config.toml
color_jitter = 0.6
avg_pool_shortcut = true
projector_out = 512
init = "torch_default"
residual_init = "none"
eps = 1e-08
Rows from block 8 of a small self-supervised image encoder, named by matrix and row number. Rows with one number belong to one channel. Each number is 50 + 12 x the weight over its row's rms, rounded and kept within 0 to 99. All counts start at 0.
After each channel's rows are labels from the 100 images, of 14976, where the channel reaches its highest value: "strongest on" is what is common among them. Only what is clearly more common there than usual is listed. The data: capsule endoscopy frames (Kvasir-Capsule).
# convs0: first 3x3 conv (model.blocks.8.convs.0.weight, 192x192x3x3, each kernel summed), inputs 0-95
# convs1: second 3x3 conv (model.blocks.8.convs.1.weight, 192x192x3x3, transposed, each kernel summed), outputs 0-95

convs0.103:55 47 59 55 55 55 48 47 24 61 41 39 54 37 31 35 45 38 35 22 44 49 39 50 30 60 61 65 28 47 43 33 47 67 49 42 36 52 55 69 43 49 36 50 13 58 41 38 38 51 50 60 47 33 48 46 48 60 58 58 34 37 50 40 48 49 37 57 43 66 23 60 59 68 65 73 59 70 37 61 53 31 47 40 24 41 41 39 67 53 55 65 51 73 49 43
convs1.103:48 58 53 41 47 62 69 41 70 51 41 48 46 48 46 42 53 56 42 54 42 40 52 53 48 39 43 40 42 43 38 53 53 59 51 36 65 38 31 10 34 48 43 54 42 45 49 30 53 36 26 35 64 74 67 57 69 47 52 34 39 44 62 44 33 50 65 42 49 45 60 56 46 45 62 29 46 26 48 40 55 37 62 65 69 46 51 53 42 69 30 52 60 48 44 62
strongest on: finding: angiectasia

convs0.167:49 72 40 53 56 56 35 65 36 48 55 52 57 37 77 68 47 65 67 50 54 63 57 63 47 51 56 61 65 49 58 54 53 50 33 70 57 57 53 45 30 59 55 26 34 48 50 62 22 49 50 55 47 37 40 61 56 41 31 51 36 42 41 54 41 55 51 69 56 55 58 52 62 50 68 52 37 57 65 41 70 70 50 60 42 54 69 50 52 75 61 16 41 61 69 50
convs1.167:65 28 58 51 34 56 37 36 39 46 43 50 49 43 55 41 37 51 16 37 37 61 36 24 67 29 54 53 52 56 37 40 30 58 49 36 59 50 54 45 21 60 35 38 46 56 40 35 53 51 39 59 38 16 41 32 34 35 45 49 56 29 39 47 56 27 65 55 59 54 26 51 39 48 27 60 39 50 70 54 41 47 29 35 25 41 61 30 42 42 44 61 39 50 39 52
strongest on: finding: ileocecal valve

convs0.118:31 34 45 56 46 46 27 34 43 42 29 57 43 47 50 34 55 56 43 42 61 46 28 38 57 42 59 47 65 35 30 42 50 60 40 27 50 64 67 36 36 45 44 50 64 69 54 26 64 64 55 38 44 52 40 55 58 40 63 43 65 30 32 65 67 27 39 52 42 44 62 42 58 45 49 45 37 44 40 59 66 63 57 60 51 60 59 29 39 56 44 57 35 51 20 40
convs1.118:31 62 52 53 19 47 26 57 40 37 62 41 39 64 41 37 44 34 53 56 55 25 72 58 23 67 41 35 44 40 49 30 25 34 24 45 40 41 64 58 46 43 45 60 60 29 51 53 37 48 53 44 45 73 67 49 44 54 56 55 48 51 65 49 29 65 77 40 57 49 55 63 46 53 69 45 50 55 39 60 42 48 40 50 67 44 46 69 56 46 36 32 49 56 50 58
strongest on: finding: reduced mucosal view

convs0.176:55 46 91 59 68 71 31 39 41 60 47 56 51 33 45 43 62 36 61 30 56 65 40 46 52 48 58 55 30 68 47 48 58 64 69 50 58 49 47 31 41 61 36 60 43 73 44 44 51 43 70 54 77 28 42 47 45 47 28 42 48 51 47 37 65 52 42 66 36 49 58 41 72 52 53 56 58 30 49 50 67 32 46 49 31 49 48 41 47 55 77 68 30 51 43 46
convs1.176:30 48 58 52 51 40 38 42 45 26 48 35 37 43 29 54 46 33 50 49 50 27 55 59 08 55 20 50 39 44 52 40 33 36 53 54 41 36 35 58 39 37 45 50 44 51 37 51 40 31 44 43 50 66 54 41 50 40 34 40 34 56 51 43 52 47 52 29 58 53 52 82 40 49 76 60 41 33 38 44 44 39 65 33 48 37 23 68 52 55 43 61 43 57 50 47
strongest on: finding: angiectasia

convs0.161:48 63 47 40 71 29 29 39 32 64 48 42 44 38 56 27 40 56 58 46 55 52 32 41 46 43 22 39 52 36 44 31 52 46 51 33 25 61 60 60 43 33 39 50 47 73 45 47 48 71 68 69 54 35 52 53 35 49 34 33 56 50 36 54 57 54 39 54 46 47 52 37 48 38 54 36 30 77 33 44 69 46 53 50 30 28 25 42 46 68 61 49 38 59 40 44
convs1.161:28 62 48 47 58 67 53 66 62 35 52 43 43 59 42 50 48 34 52 47 62 55 62 50 59 72 50 70 41 50 53 65 45 43 58 55 61 45 41 75 58 61 72 42 50 45 34 63 56 33 40 64 55 58 56 60 59 51 55 73 49 50 49 50 50 27 65 41 63 68 58 87 52 25 45 48 48 42 66 50 46 44 66 34 57 37 51 40 48 68 33 51 70 56 65 66
strongest on: finding: ileocecal valve

convs0.45:57 59 48 37 50 29 51 61 44 60 47 35 45 37 69 39 30 66 52 44 53 56 37 28 73 34 59 46 68 63 57 36 54 54 72 54 37 69 63 43 51 55 38 52 59 57 54 51 67 72 71 58 73 26 41 37 34 60 53 54 69 44 45 66 59 49 43 56 47 47 25 23 54 33 45 40 26 67 56 56 56 60 54 49 30 77 58 46 59 63 62 48 56 51 47 33
convs1.45:64 77 53 58 62 65 60 79 57 73 57 57 52 52 43 51 52 42 63 57 56 56 45 54 38 52 39 42 40 56 46 60 80 41 41 47 44 50 73 49 65 44 60 54 52 49 57 54 47 36 67 56 62 66 54 54 55 79 70 57 49 63 68 41 48 57 48 50 25 50 53 37 50 28 53 42 49 41 58 60 55 42 59 60 72 42 35 56 67 68 51 34 74 26 45 50
strongest on: finding: reduced mucosal view

convs0.170:43 72 53 29 72 32 39 38 31 69 48 40 50 35 53 35 39 55 49 21 69 38 39 48 33 51 33 52 52 38 59 48 55 45 64 44 28 62 45 56 49 43 55 42 38 70 45 47 60 65 52 55 57 34 44 57 45 53 35 43 49 52 34 52 65 64 37 60 27 52 46 41 54 57 43 54 33 83 41 25 62 46 54 58 34 33 25 32 42 72 46 49 32 54 44 30
convs1.170:35 49 53 56 48 67 66 50 65 42 37 46 39 55 42 47 53 37 41 52 45 65 54 42 65 72 43 56 42 50 51 67 62 45 55 54 67 43 48 51 58 64 65 49 47 32 33 60 54 30 48 52 56 47 61 57 58 41 51 59 47 53 63 47 38 31 74 43 60 58 52 79 51 38 36 39 49 36 72 50 37 42 45 37 55 29 48 27 50 60 25 45 48 51 68 61
strongest on: finding: ileocecal valve