Weights of a small self-supervised image encoder.
Model: 12.7M parameters, 48-pixel images, norm batchnorm, depths [3, 6, 3].
Training: nadamw at rate 0.0036, batches of 128.
Rows from block 7 of a small self-supervised image encoder, named by matrix and row number. Rows with one number belong to one channel. Each number is 128 + 32 x the weight over its row's rms, rounded and kept within 0 to 255. All counts start at 0. Numbers have three digits each.
Before each channel's rows are labels from the 100 images, of 14976, where the channel reaches its highest value: "top examples" is what is common among them; "colour at peak" is the nearest of a few named colours to the mean colour under the peak. Only what is clearly more common there than usual is listed. The data: capsule endoscopy frames (Kvasir-Capsule). In brackets: how many of the 100, against the usual share in percent.
# convs0: first 3x3 conv (model.blocks.7.convs.0.weight, 192x192x3x3, each kernel summed), inputs 96-191
# convs1: second 3x3 conv (model.blocks.7.convs.1.weight, 192x192x3x3, transposed, each kernel summed), outputs 96-191

top examples: finding: ileocecal valve (38 vs 8.8)
colour at peak: black (95 vs 3.8)
convs0.183:164125086112117141154136167100169136168148175155112122145152159180156095131194139108153112105137134126182084125164170162203148148139067151115136177168159150151175143092139099101122158152101048092113227106162107100161106197193097125136140132107184203144134140095126127141146111141149155150
convs1.183:151078128128121091118127200150104103135122174127150124121121130098134159149103156115085153108144095141089128101078023160091120129146106163056216140149079059098058187137119147162142129112078102149109104146166108116120108145109169125161148143117141106070101190152122168131139173169173163127

top examples: finding: pylorus (25 vs 3.4)
colour at peak: orange (35 vs 13.3)
convs0.154:134117135170181133121186119169119172144095158100149044123111131124149176083062124129150150119123131103113202068141128136134131097101096151139128124120124112101108110156132201148138157107130137139080080065111080117138075153128142099073137086108130149125082130146081054084090109169163098087
convs1.154:089113107147126125176143149143064135086112138067079154135109099139092132153125162065141064115111189147116135123120124110139101138168108134206068104142094150191107098107156178074068100102146135099171104168153138101174153121073099111158118143142121109168140080135083115154102163111076156142

top examples: finding: ileocecal valve (27 vs 8.8)
colour at peak: orange (49 vs 13.3)
convs0.55:134151131106164108095061158093134154124128133137101076100058089140115102117103134158048146121134079088140133077133104135113124146107123124105060034134151070089102058129110085094084167098127115111125159118131112119117080130115163085148110140159122101179129117152145147069145124105138129064
convs1.55:147108081115176092117147078169103118113095128102104123115179131141161144079141109124110107085073132164160092150128119144179046147089145150146130131073128157146119129091059150118150138146057162074136119129138098142073125138134117154079116107118167171162126110120155106157086131116078131142

top examples: finding: pylorus (31 vs 3.4)
colour at peak: black (75 vs 3.8)
convs0.88:193162173105168171128143162162159121104164147157226118136080178147113140176068156183114180184103134129171174096079093133196167081134099143126139139127111135136110136117185139114140136099143182065112085127137124061140133073140141113108065173143106128145155122149124125055147138130108143072
convs1.88:133064138135117091136155159162139128170150122148147092074118092130117123052157138139120137117125124102112079088135148068110125239126072036140143058099163116098101162138088115129161130109133182140141148120145129166140162070042082169214157137139059021111115146103112130136150067157154124127

top examples: finding: blood fresh (27 vs 0.9)
colour at peak: orange (56 vs 13.3)
convs0.164:091104107107171091124223127156158131171144174143084059089138068158180191141207123097119093111118055097092151071112153156147116112161133091124094165126141103105077092147137148095130147136129128124135138079136085128135083155112088189138141080128110111104091134157138089148149087083148120143
convs1.164:088094108173118130127135193118082058092131151125090160218113124079149118169119123084109130133100141177132092152122076149147142106181149154112171099202107146093126142115186121181125054097100085170182134140131130109152113120084127103146105140123111114107127163085102113109147168181135144122

top examples: finding: reduced mucosal view (27 vs 6.2)
colour at peak: orange (48 vs 13.3)
convs0.33:152117149195208155106180145174119161150074137104143077111118141106143204125074114137139141120147090122124163094166146132073167108115067126139136139126108108093121101144140188163100149088120129127089102068104113162131053122141185117098113092075135136154128154137090052109102101168123112122
convs1.33:077058135096109133161135121111105089050150103111106157063136130102056118105096158067167094116093194135116123078144131117127103156123105113188066111126102150166134076115128131108120083146142157108162149144161142123146093096092059124148115114121114114160121086140123163125096116095059136121

top examples: finding: ileocecal valve (26 vs 8.8)
colour at peak: orange (32 vs 13.3)
convs0.20:138199116143133102139157097191141087125137130114155093137126088150135190123179105106117124108160073069078157164067166121086106109075170080169129144080088163118141105143108130114129120121178184159099083109133109096142156097169163165148162118119081106174115088194120117177132126122134110158
convs1.20:155132102153150160052144118131076175116068152056172116107142134150170134169154169173132109134088092180103126113096142135134123120135104110104156160138161151154154159167151134153135150116199142176079131166128175086129150102124095095115140076110063103101127146144065130093076133146128182131

top examples: finding: reduced mucosal view (25 vs 6.2)
colour at peak: orange (54 vs 13.3)
convs0.81:081063125147171130087148129179169162154160134169122087170110122151129150130100117113116144095099122139097170101111114088127170107150069196087125076183125114138139110167141188134077149111169101134127095132151103139140071129167170109097137072072141150148113203054038085083132080139145139119
convs1.81:110077118085122123142108169142102120068137128140115063085147108126097128141086134106172113101102176090092146079092092091095118139094071133195122102175099086147149152127136132102109105110109132095105089155132124111136088088124096097149067110117107142132174126091068141138121137097102142104

top examples: finding: reduced mucosal view (30 vs 6.2)
colour at peak: orange (46 vs 13.3)
convs0.71:121146110159139140098174103164112198150068150077129072094126138107158175073096135132114128102124068101120166077120168114115145098074090120126129113116130138092093116179124173133136146131131106110114104063118112137132096138141134134067152103082110141097065163129065074089092076151155113097
convs1.71:072117129210113105158156176151079116117112128085085104116160079135087155157115147067133071131097149120099135105066089154141111092147081139199124122185117138158132097092166110115076070133135124125163082162096158075143130134100070122134134155135125146178154154093078108179118174126067164147

top examples: finding: ileocecal valve (35 vs 8.8)
colour at peak: black (91 vs 3.8)
convs0.94:165120119089089170119139123119159136108116157121156131126170189212154100100206110137155100138099160128159108129091155134161124121085168074152141156144112150154155171120135135104126179135130085094140188108120101099089181197091074111096123144115138063086089110089157129116157105100172109117
convs1.94:092111125197096132163103165117114125146097142120097233143124148091130131159074134101080127144164069156104070144195057161099159131178110181100133135113148073129091127135157104150129120071096097159140116139116148143097094199131175081141168148129169115133148114144132122182132117168104143151

top examples: finding: pylorus (25 vs 3.4)
colour at peak: black (25 vs 3.8)
convs0.143:163119115141123140153125161150196157183177191188131145155119153131178119157139135098171132114154147135171094145175159168201180181152122169110168184166161127130184145148157101158130123169124101150130187133134069146170126176207093128146169121096141185134136132110097125174176142188143135195
convs1.143:095070100118116122084123128137092113129077187088125109087143137102157154149119132090111090085135120137081116100062019162049089137150106146082185143164110057108141147111085125138127129128103109136040115109169136117103080117125152123104143103072110142049111192154124169112085148128164159110

top examples: finding: reduced mucosal view (26 vs 6.2)
colour at peak: orange (33 vs 13.3)
convs0.83:132112109180161122110178121131094179132065124090152101098135149107168153081102134121131145110098087116117138112154181112090146120100073112107154108133125137088136156199124157165136118128134098116114087094100088176145143134131163123110127078037118131108107158118052067110103052178152138158
convs1.83:038100109127102112137170138134066105082127111096083102077174086115102146151097123065163072106098153117087135084093119128152099103137071123206106124153093141159116073100145110132098072140115135143118102153127167076148116126119027115148132116127109134147131142086089121144082150089085128137