{"train_examples": 42238, "horizontal_flip": true, "depths": [3, 6, 3], "kernel_size": 3, "widths": [96, 192, 384], "grad_clip": 3.0, "batch_size": 128, "final_lr_fraction": 0}
Rows from block 8, named by matrix and row number. Rows with one number belong to one channel. Each number is 500 + 50 x the weight over its row's rms, rounded and kept within 0 to 999. All counts start at 0. Numbers have three digits each. After the name is the row's rms in percent of the matrix's.
# convs0: first 3x3 conv (model.blocks.8.convs.0.weight, 192x192x3x3), inputs 144-149, a 3x3 kernel for each
# convs1: second 3x3 conv (model.blocks.8.convs.1.weight, 192x192x3x3, transposed), outputs 144-149, a 3x3 kernel for each
convs0.135 104:497462464538531505547554528510505489487499513506500496407406435419445434468473496536544567503518550538532540392536635371371482400379437450431504452461489460482466
convs0.136 103:488461444548566514583684583474437409480468461438428456534517525559530518471505486511497497498507505520587525468498493457470518504529511509578579478567564520594533
convs0.137 100:371367396459458497464429445469503478428438454394393405508497489448468483498481481516490470526539533549560553430453485404424376339438426383369440444449466388383392
convs0.138 099:381427359509506433527578485484465472408404485426402430482507516451418440424388360539535500489482449486540506522549555456484444369500531418476497460507488496619548
convs0.139 097:548592537487480517505486470498483464469431415440438420482531532528528521461436464551555542594597555508517485489550530563541507487466480542548472563539488532505553
convs0.140 101:482439476500426480576479538449503454448533488420524491496438490516483516461477471606546517600538577604513539424417430467456478456477477516506527493537576421511535
convs0.141 101:391479425475536450438535461415425415460446477444435450442428451454450399454422411555603504554573513539596500527583565468470457430483422419407422437464509445520560
convs0.142 100:410443416551573546527611609491461455441436430438425413533492532479485498434401388517555561511516530550557547423524556509488462454574548448462450480506485533578573
convs0.143 102:479394447446356471429362449478485443497513466473492483528542514482455467532474486474516448497489490446426484428414487427392441375432464507528506449445481396422475
convs0.144 105:572597564627639609566528548490453481518478514483503521447556501562581530498553546534504511520585534593609593536567520534598543531585500538577522541571586501531559
convs0.145 100:434491496446473477436404431521483478424435476501478503525609581583576531477436443511508499510521495486455474502570542552551547439433432541567536556552556478494541
convs0.146 100:534560565578603582508564525479452411464478415484468412392395382475478455492585526543545568515555559480556522506482514477468439478450412514499527521497509518503486
convs0.147 100:453449450526536503516533501511481467409412400463437447480474501512474479412386410607590588587566587534532534471545586454488533447516597444430396447447418494530494
convs0.148 096:534524526468451483457415487456330488469346477519514535475615512567430503546483517450533456476562527454461471579556315522592571388415513516567429513508523479501547
convs0.149 099:486545522516547554507471478465363413414413416454457416519521521489367424455409471514549510530533539508519526516561480431500575428484554555543466558497471502497519
convs0.150 102:568573554541541528563568539572539517520529494437455450516579555540527559573584525605606611521485518507483512531505503465479508464497535541541564474493557519547556
convs0.151 099:473473432448455431451528446469475481506492474513478476484453477508485462522479521432438406456398390454382434506528525516537548510544562448469483399445487505541518
convs0.152 099:439449422548602540499628605517437459465424452493429430524506536459448470434386399532576566526532550558567559466532524468486474466543568423454435492525472553599536
convs0.153 103:520473432579554472599647478477458473384384464402394456518545526534512501510557556466507582438479527528559527520499479458520523478525477453581553519587562573588516
convs0.154 099:544552448603547503504452495413383501385429586543578630552555467643560428513452476484543554521588539518505437469441425521426423504425501535551515559492427529447467
convs0.155 098:512546509547529517447400478434424531414368485499491541536581468531521510517466476476459450507528497479476441537487397608559452423490511521544456517519508425482510
convs0.156 098:434559573414485519432432441461477556499478552551502548514589507484465567580519507528581463486646578468537566559591537562644527426452476541571420508549502519458458
convs0.157 100:485536463450528418476466422479433535489420490534486492453500563501475489527495450512592582549577597506528505582629570532579581395502467570529412530504423501496464
convs0.158 105:427407402457392418503439486494490470508516481523532500498477528530488514538522517493451450504459462516440482378458439385357471417437512422393379442415392403403451
convs1.135 092:547573520542563529491506505585569588578536559569522526473428462507447474537482468526551580456474505466475475451367382484425441500500525567427377608505447573523516
convs1.136 094:400434311458515402542595466529529550480472525461409467568569584556551557542548570472480487416445431383415399547577574500535586474500533476530556469526584454453489
convs1.137 088:438478483490491505509481533566561593581548582594560587554523558584553584650620616418426446434428415473476446501511532508494477491469448625523496648556482648598544
convs1.138 089:466516477466516489605617616511510574430429511503450515486453503533503509526539496560574577579590609427449461538529545527523557512521551603495496559479541591556600
convs1.139 104:548498497522464503568567545523546537567599590584597603508515508526572559523529492520564531507506475578601593440430432355441468486464481536518527513509519521562564
convs1.140 106:497498471537516487548509491577602568616619616581584581498546507435453487449457488454468464465446480502480517520548596590569518566540519651556499622560470605567518
convs1.141 098:492493479565549552615578613545529529493467456530498473521508557564547570596622602513546556489487507454481502565537506544518484476485502495394416562480468528511490
convs1.142 075:408493435450529445545564518510511535427444526470452543490501516504522527521550530525520550527542553471472445582548533538525574520517578596453395555464481580548584
convs1.143 094:397421415462461499509475527483500495456446455495480485552524517509480523535503512540547559474479495435417443524575624564556564553531506544538537539493493556516517
convs1.144 155:501528537509553559522589560592589582573558575524510499609606577652633583633624579495491566465447523487462496513543599516562620528531589509554555515598666502576669
convs1.145 114:526496518487453510553555518457475456571580570552570558504483469518549508547574497507510507477484457537553554465436420385434466494488523537563560535550583595633669
convs1.146 106:450458445450499420493533482416434429416468441432450460469476453478472417502481450501562497498545492533527548553527460543575557594562561430354355453415397498477496
convs1.147 092:512512533571576535548534552585559571558514550604569608550511514620583596583546535616601583590576570569590568530507511470463513493499529561506496526520534546524519
convs1.148 099:514501510573468531536531532348389412408482454415486428367370377493494433555580498486504521549519523489575582528571492545526538502488554470530517529478517531482486
convs1.149 102:534509515556511521567572556502474472478494471501504477434436424466453431477530465624594581599535534519544523516519455433481533412462534528521530517500559552503555
convs1.150 113:490513476517554539587633614512512481508503491466420435378405356438445418410403412420439453451431451377360404509448419515486448450464462486502494477518560463499513
convs1.151 091:460470414453459440438454456406416421378411398434473448471479482543554559561578581530502467485452413502443455527537511519517491486470472430449496482532547528511506
convs1.152 086:429464426485503444572552525528537556450478557482492567512512556536545558551564533561549573561563565500486472583540557516503589497464559597464423555483501587569570
convs1.153 103:429521431435548467522637575505556570460514562441414422496484481527501460514477484490496532433519585378490553495518520467489531411424502549540544513511557444461497
convs1.154 102:543484485555399431480503519414471470408498490398480442387416457451483447438511446546462434487489536449532516547597502520525472442541535530543474575502466557516509
convs1.155 097:519439527499414469526552503397435445420510467395445420416431407496493414457576481570519529527565549478586608531550457457520522480494562522530543526492468549518526
convs1.156 097:501573562560563574575568592500522507519517503492498447425429394548525463569575495465495579479520564454562566494458473514543517539508537510526555530515583530571601
convs1.157 106:427503520507501535524468475416464489413477492447518486436392384494458439503518460451435496500510499500579605414466458420484487348448473507482478525476482534465430
convs1.158 091:552589533548533560507490556484520534519520524512513481518519503433423496511464506555518478533482511538492508477502597554537498531514507575570584541541503569537519