A small self-supervised image encoder, trained from scratch.
Model: 12.7M parameters, arch preact_resnet, norm batchnorm, depths [3, 6, 3], widths [96, 192, 384].
Training: nadamw at rate 0.0036, 9300 steps, batches of 128.
Rows from block 8 of a small self-supervised image encoder, named by matrix and row number. Rows with one number belong to one channel. Each number is 50 + 12 x the weight over its row's rms, rounded and kept within 0 to 99. All counts start at 0.
After each channel's rows are labels from the 100 images, of 14976, where the channel reaches its highest value: "top examples" is what is common among them; "patch colour" is the nearest of a few named colours to the mean colour under the peak. Only what is clearly more common there than usual is listed. The data: capsule endoscopy frames (Kvasir-Capsule).
# convs0: first 3x3 conv (model.blocks.8.convs.0.weight, 192x192x3x3, each kernel summed), inputs 0-95
# convs1: second 3x3 conv (model.blocks.8.convs.1.weight, 192x192x3x3, transposed, each kernel summed), outputs 0-95

convs0.44:49 60 48 59 51 43 67 51 41 70 50 60 51 54 44 53 74 55 58 75 55 42 42 64 24 55 57 65 62 58 61 63 45 35 64 52 51 52 54 52 62 51 63 44 39 66 51 55 46 38 40 77 58 47 50 64 29 62 34 51 47 53 62 61 55 62 74 66 43 56 72 41 41 40 60 51 54 59 52 50 65 66 52 55 64 52 51 60 48 54 18 37 73 66 41 60
convs1.44:67 34 39 34 50 43 69 42 50 56 33 42 57 53 41 46 23 54 43 36 34 47 45 55 58 52 34 47 45 42 58 50 46 37 51 47 34 53 50 47 76 48 46 45 42 58 58 39 44 46 38 30 46 41 38 56 38 34 48 53 51 31 63 45 42 46 52 54 33 46 32 38 27 48 27 31 53 55 65 49 51 45 43 47 57 31 39 42 38 46 29 38 54 42 69 50
top examples: finding: pylorus
patch colour: black

convs0.54:54 37 50 54 49 71 40 38 39 46 53 41 43 52 39 53 24 35 34 25 48 62 50 35 50 66 60 60 37 68 43 50 47 69 53 54 61 62 73 57 51 59 44 49 46 46 48 59 46 64 57 60 48 36 38 27 47 56 42 80 58 48 49 43 49 41 44 48 56 72 26 57 59 61 45 75 52 49 61 54 46 41 23 47 42 61 56 44 61 35 53 58 44 56 51 38
convs1.54:49 58 55 59 53 70 76 60 50 45 30 53 44 51 49 58 67 40 59 51 58 46 41 58 55 21 55 50 37 62 61 43 53 62 52 64 61 35 29 00 26 58 49 56 46 48 57 70 61 36 37 50 57 41 46 59 68 50 52 46 39 54 47 37 42 48 37 38 42 54 52 34 57 46 57 47 37 35 40 35 58 34 55 52 38 48 46 61 46 58 51 51 52 56 56 47
top examples: finding: ileocecal valve
patch colour: black

convs0.11:43 48 68 35 66 66 48 56 45 51 53 41 38 52 49 51 51 59 73 48 62 38 48 45 84 18 64 54 67 50 49 46 42 51 65 46 69 76 58 26 50 49 40 49 66 55 59 52 71 57 53 38 54 37 38 30 56 41 48 51 76 45 32 67 47 49 52 52 32 48 50 45 55 32 47 46 25 40 50 35 58 63 57 59 49 74 72 30 35 55 46 68 54 42 47 42
convs1.11:51 46 55 65 30 48 42 48 61 47 52 40 41 67 38 55 46 33 52 48 37 39 65 42 26 58 43 44 28 37 43 48 49 53 49 57 44 30 62 41 57 54 32 57 22 44 36 46 43 34 48 45 46 56 47 21 53 54 60 37 26 59 56 32 39 70 61 47 60 42 24 54 46 71 52 38 69 37 54 60 47 31 43 48 52 37 39 58 49 35 39 39 45 38 59 50
top examples: finding: reduced mucosal view
patch colour: orange

convs0.108:50 44 51 52 53 57 42 51 35 47 50 44 50 42 38 58 24 40 46 26 50 51 45 53 38 58 57 63 38 48 40 49 43 56 47 48 47 65 78 64 46 61 47 50 41 53 42 48 40 67 59 60 49 34 48 26 44 60 36 79 57 56 56 50 38 53 44 54 49 73 27 43 53 64 59 81 48 71 58 65 57 41 36 57 42 53 49 54 72 32 61 51 44 68 43 34
convs1.108:52 55 51 62 61 62 69 51 48 53 31 56 51 44 54 52 61 44 52 40 53 57 46 42 59 35 46 47 44 56 49 50 50 69 56 55 63 37 29 12 10 59 50 56 47 44 53 57 55 39 31 47 56 45 52 53 70 56 39 48 42 42 53 40 41 39 58 53 62 49 58 42 53 55 40 42 50 37 46 30 50 39 54 60 42 36 42 48 31 62 53 57 54 66 53 52
top examples: finding: ileocecal valve
patch colour: black

convs0.155:43 55 55 40 28 48 38 50 53 49 56 41 50 51 54 60 37 51 55 27 65 50 50 36 48 45 56 68 47 43 74 57 71 28 33 68 63 53 61 22 46 62 50 66 66 51 56 64 66 50 65 42 43 39 55 35 63 52 28 57 60 26 37 41 45 27 63 64 39 52 34 38 55 33 42 39 37 28 57 49 56 46 30 53 41 58 63 27 53 41 30 17 54 45 74 44
convs1.155:67 32 45 62 54 62 44 30 17 53 75 46 32 61 38 35 50 55 33 45 45 75 52 47 47 46 42 51 58 59 41 35 59 59 55 46 53 62 71 44 49 51 32 43 48 52 51 60 48 55 63 67 40 19 45 53 52 46 48 58 58 61 40 56 62 57 18 49 65 51 46 54 49 79 50 56 60 37 51 63 56 58 37 33 25 42 39 51 53 36 48 46 33 59 44 51
top examples: finding: ileocecal valve
patch colour: orange

convs0.114:54 43 55 48 62 45 42 45 22 67 50 46 55 37 37 54 32 30 40 27 48 51 44 51 21 47 47 67 29 48 53 49 43 60 38 54 25 60 68 66 47 50 49 36 27 59 26 50 47 58 55 62 42 22 48 23 41 53 46 65 47 55 48 38 53 53 44 60 45 69 38 40 65 61 58 80 48 70 53 56 48 27 41 53 24 46 33 45 57 41 53 51 46 63 41 40
convs1.114:49 59 52 52 53 61 69 56 63 53 33 48 53 43 37 51 55 40 46 46 54 61 51 38 55 38 40 43 42 50 46 61 47 64 48 50 66 44 33 02 26 61 54 55 52 50 52 47 58 33 29 47 60 58 69 49 71 56 37 42 44 42 60 41 45 30 68 56 63 50 59 53 54 48 45 31 52 17 57 40 61 34 55 68 56 28 39 53 43 74 33 49 64 61 58 57
top examples: finding: ileocecal valve
patch colour: black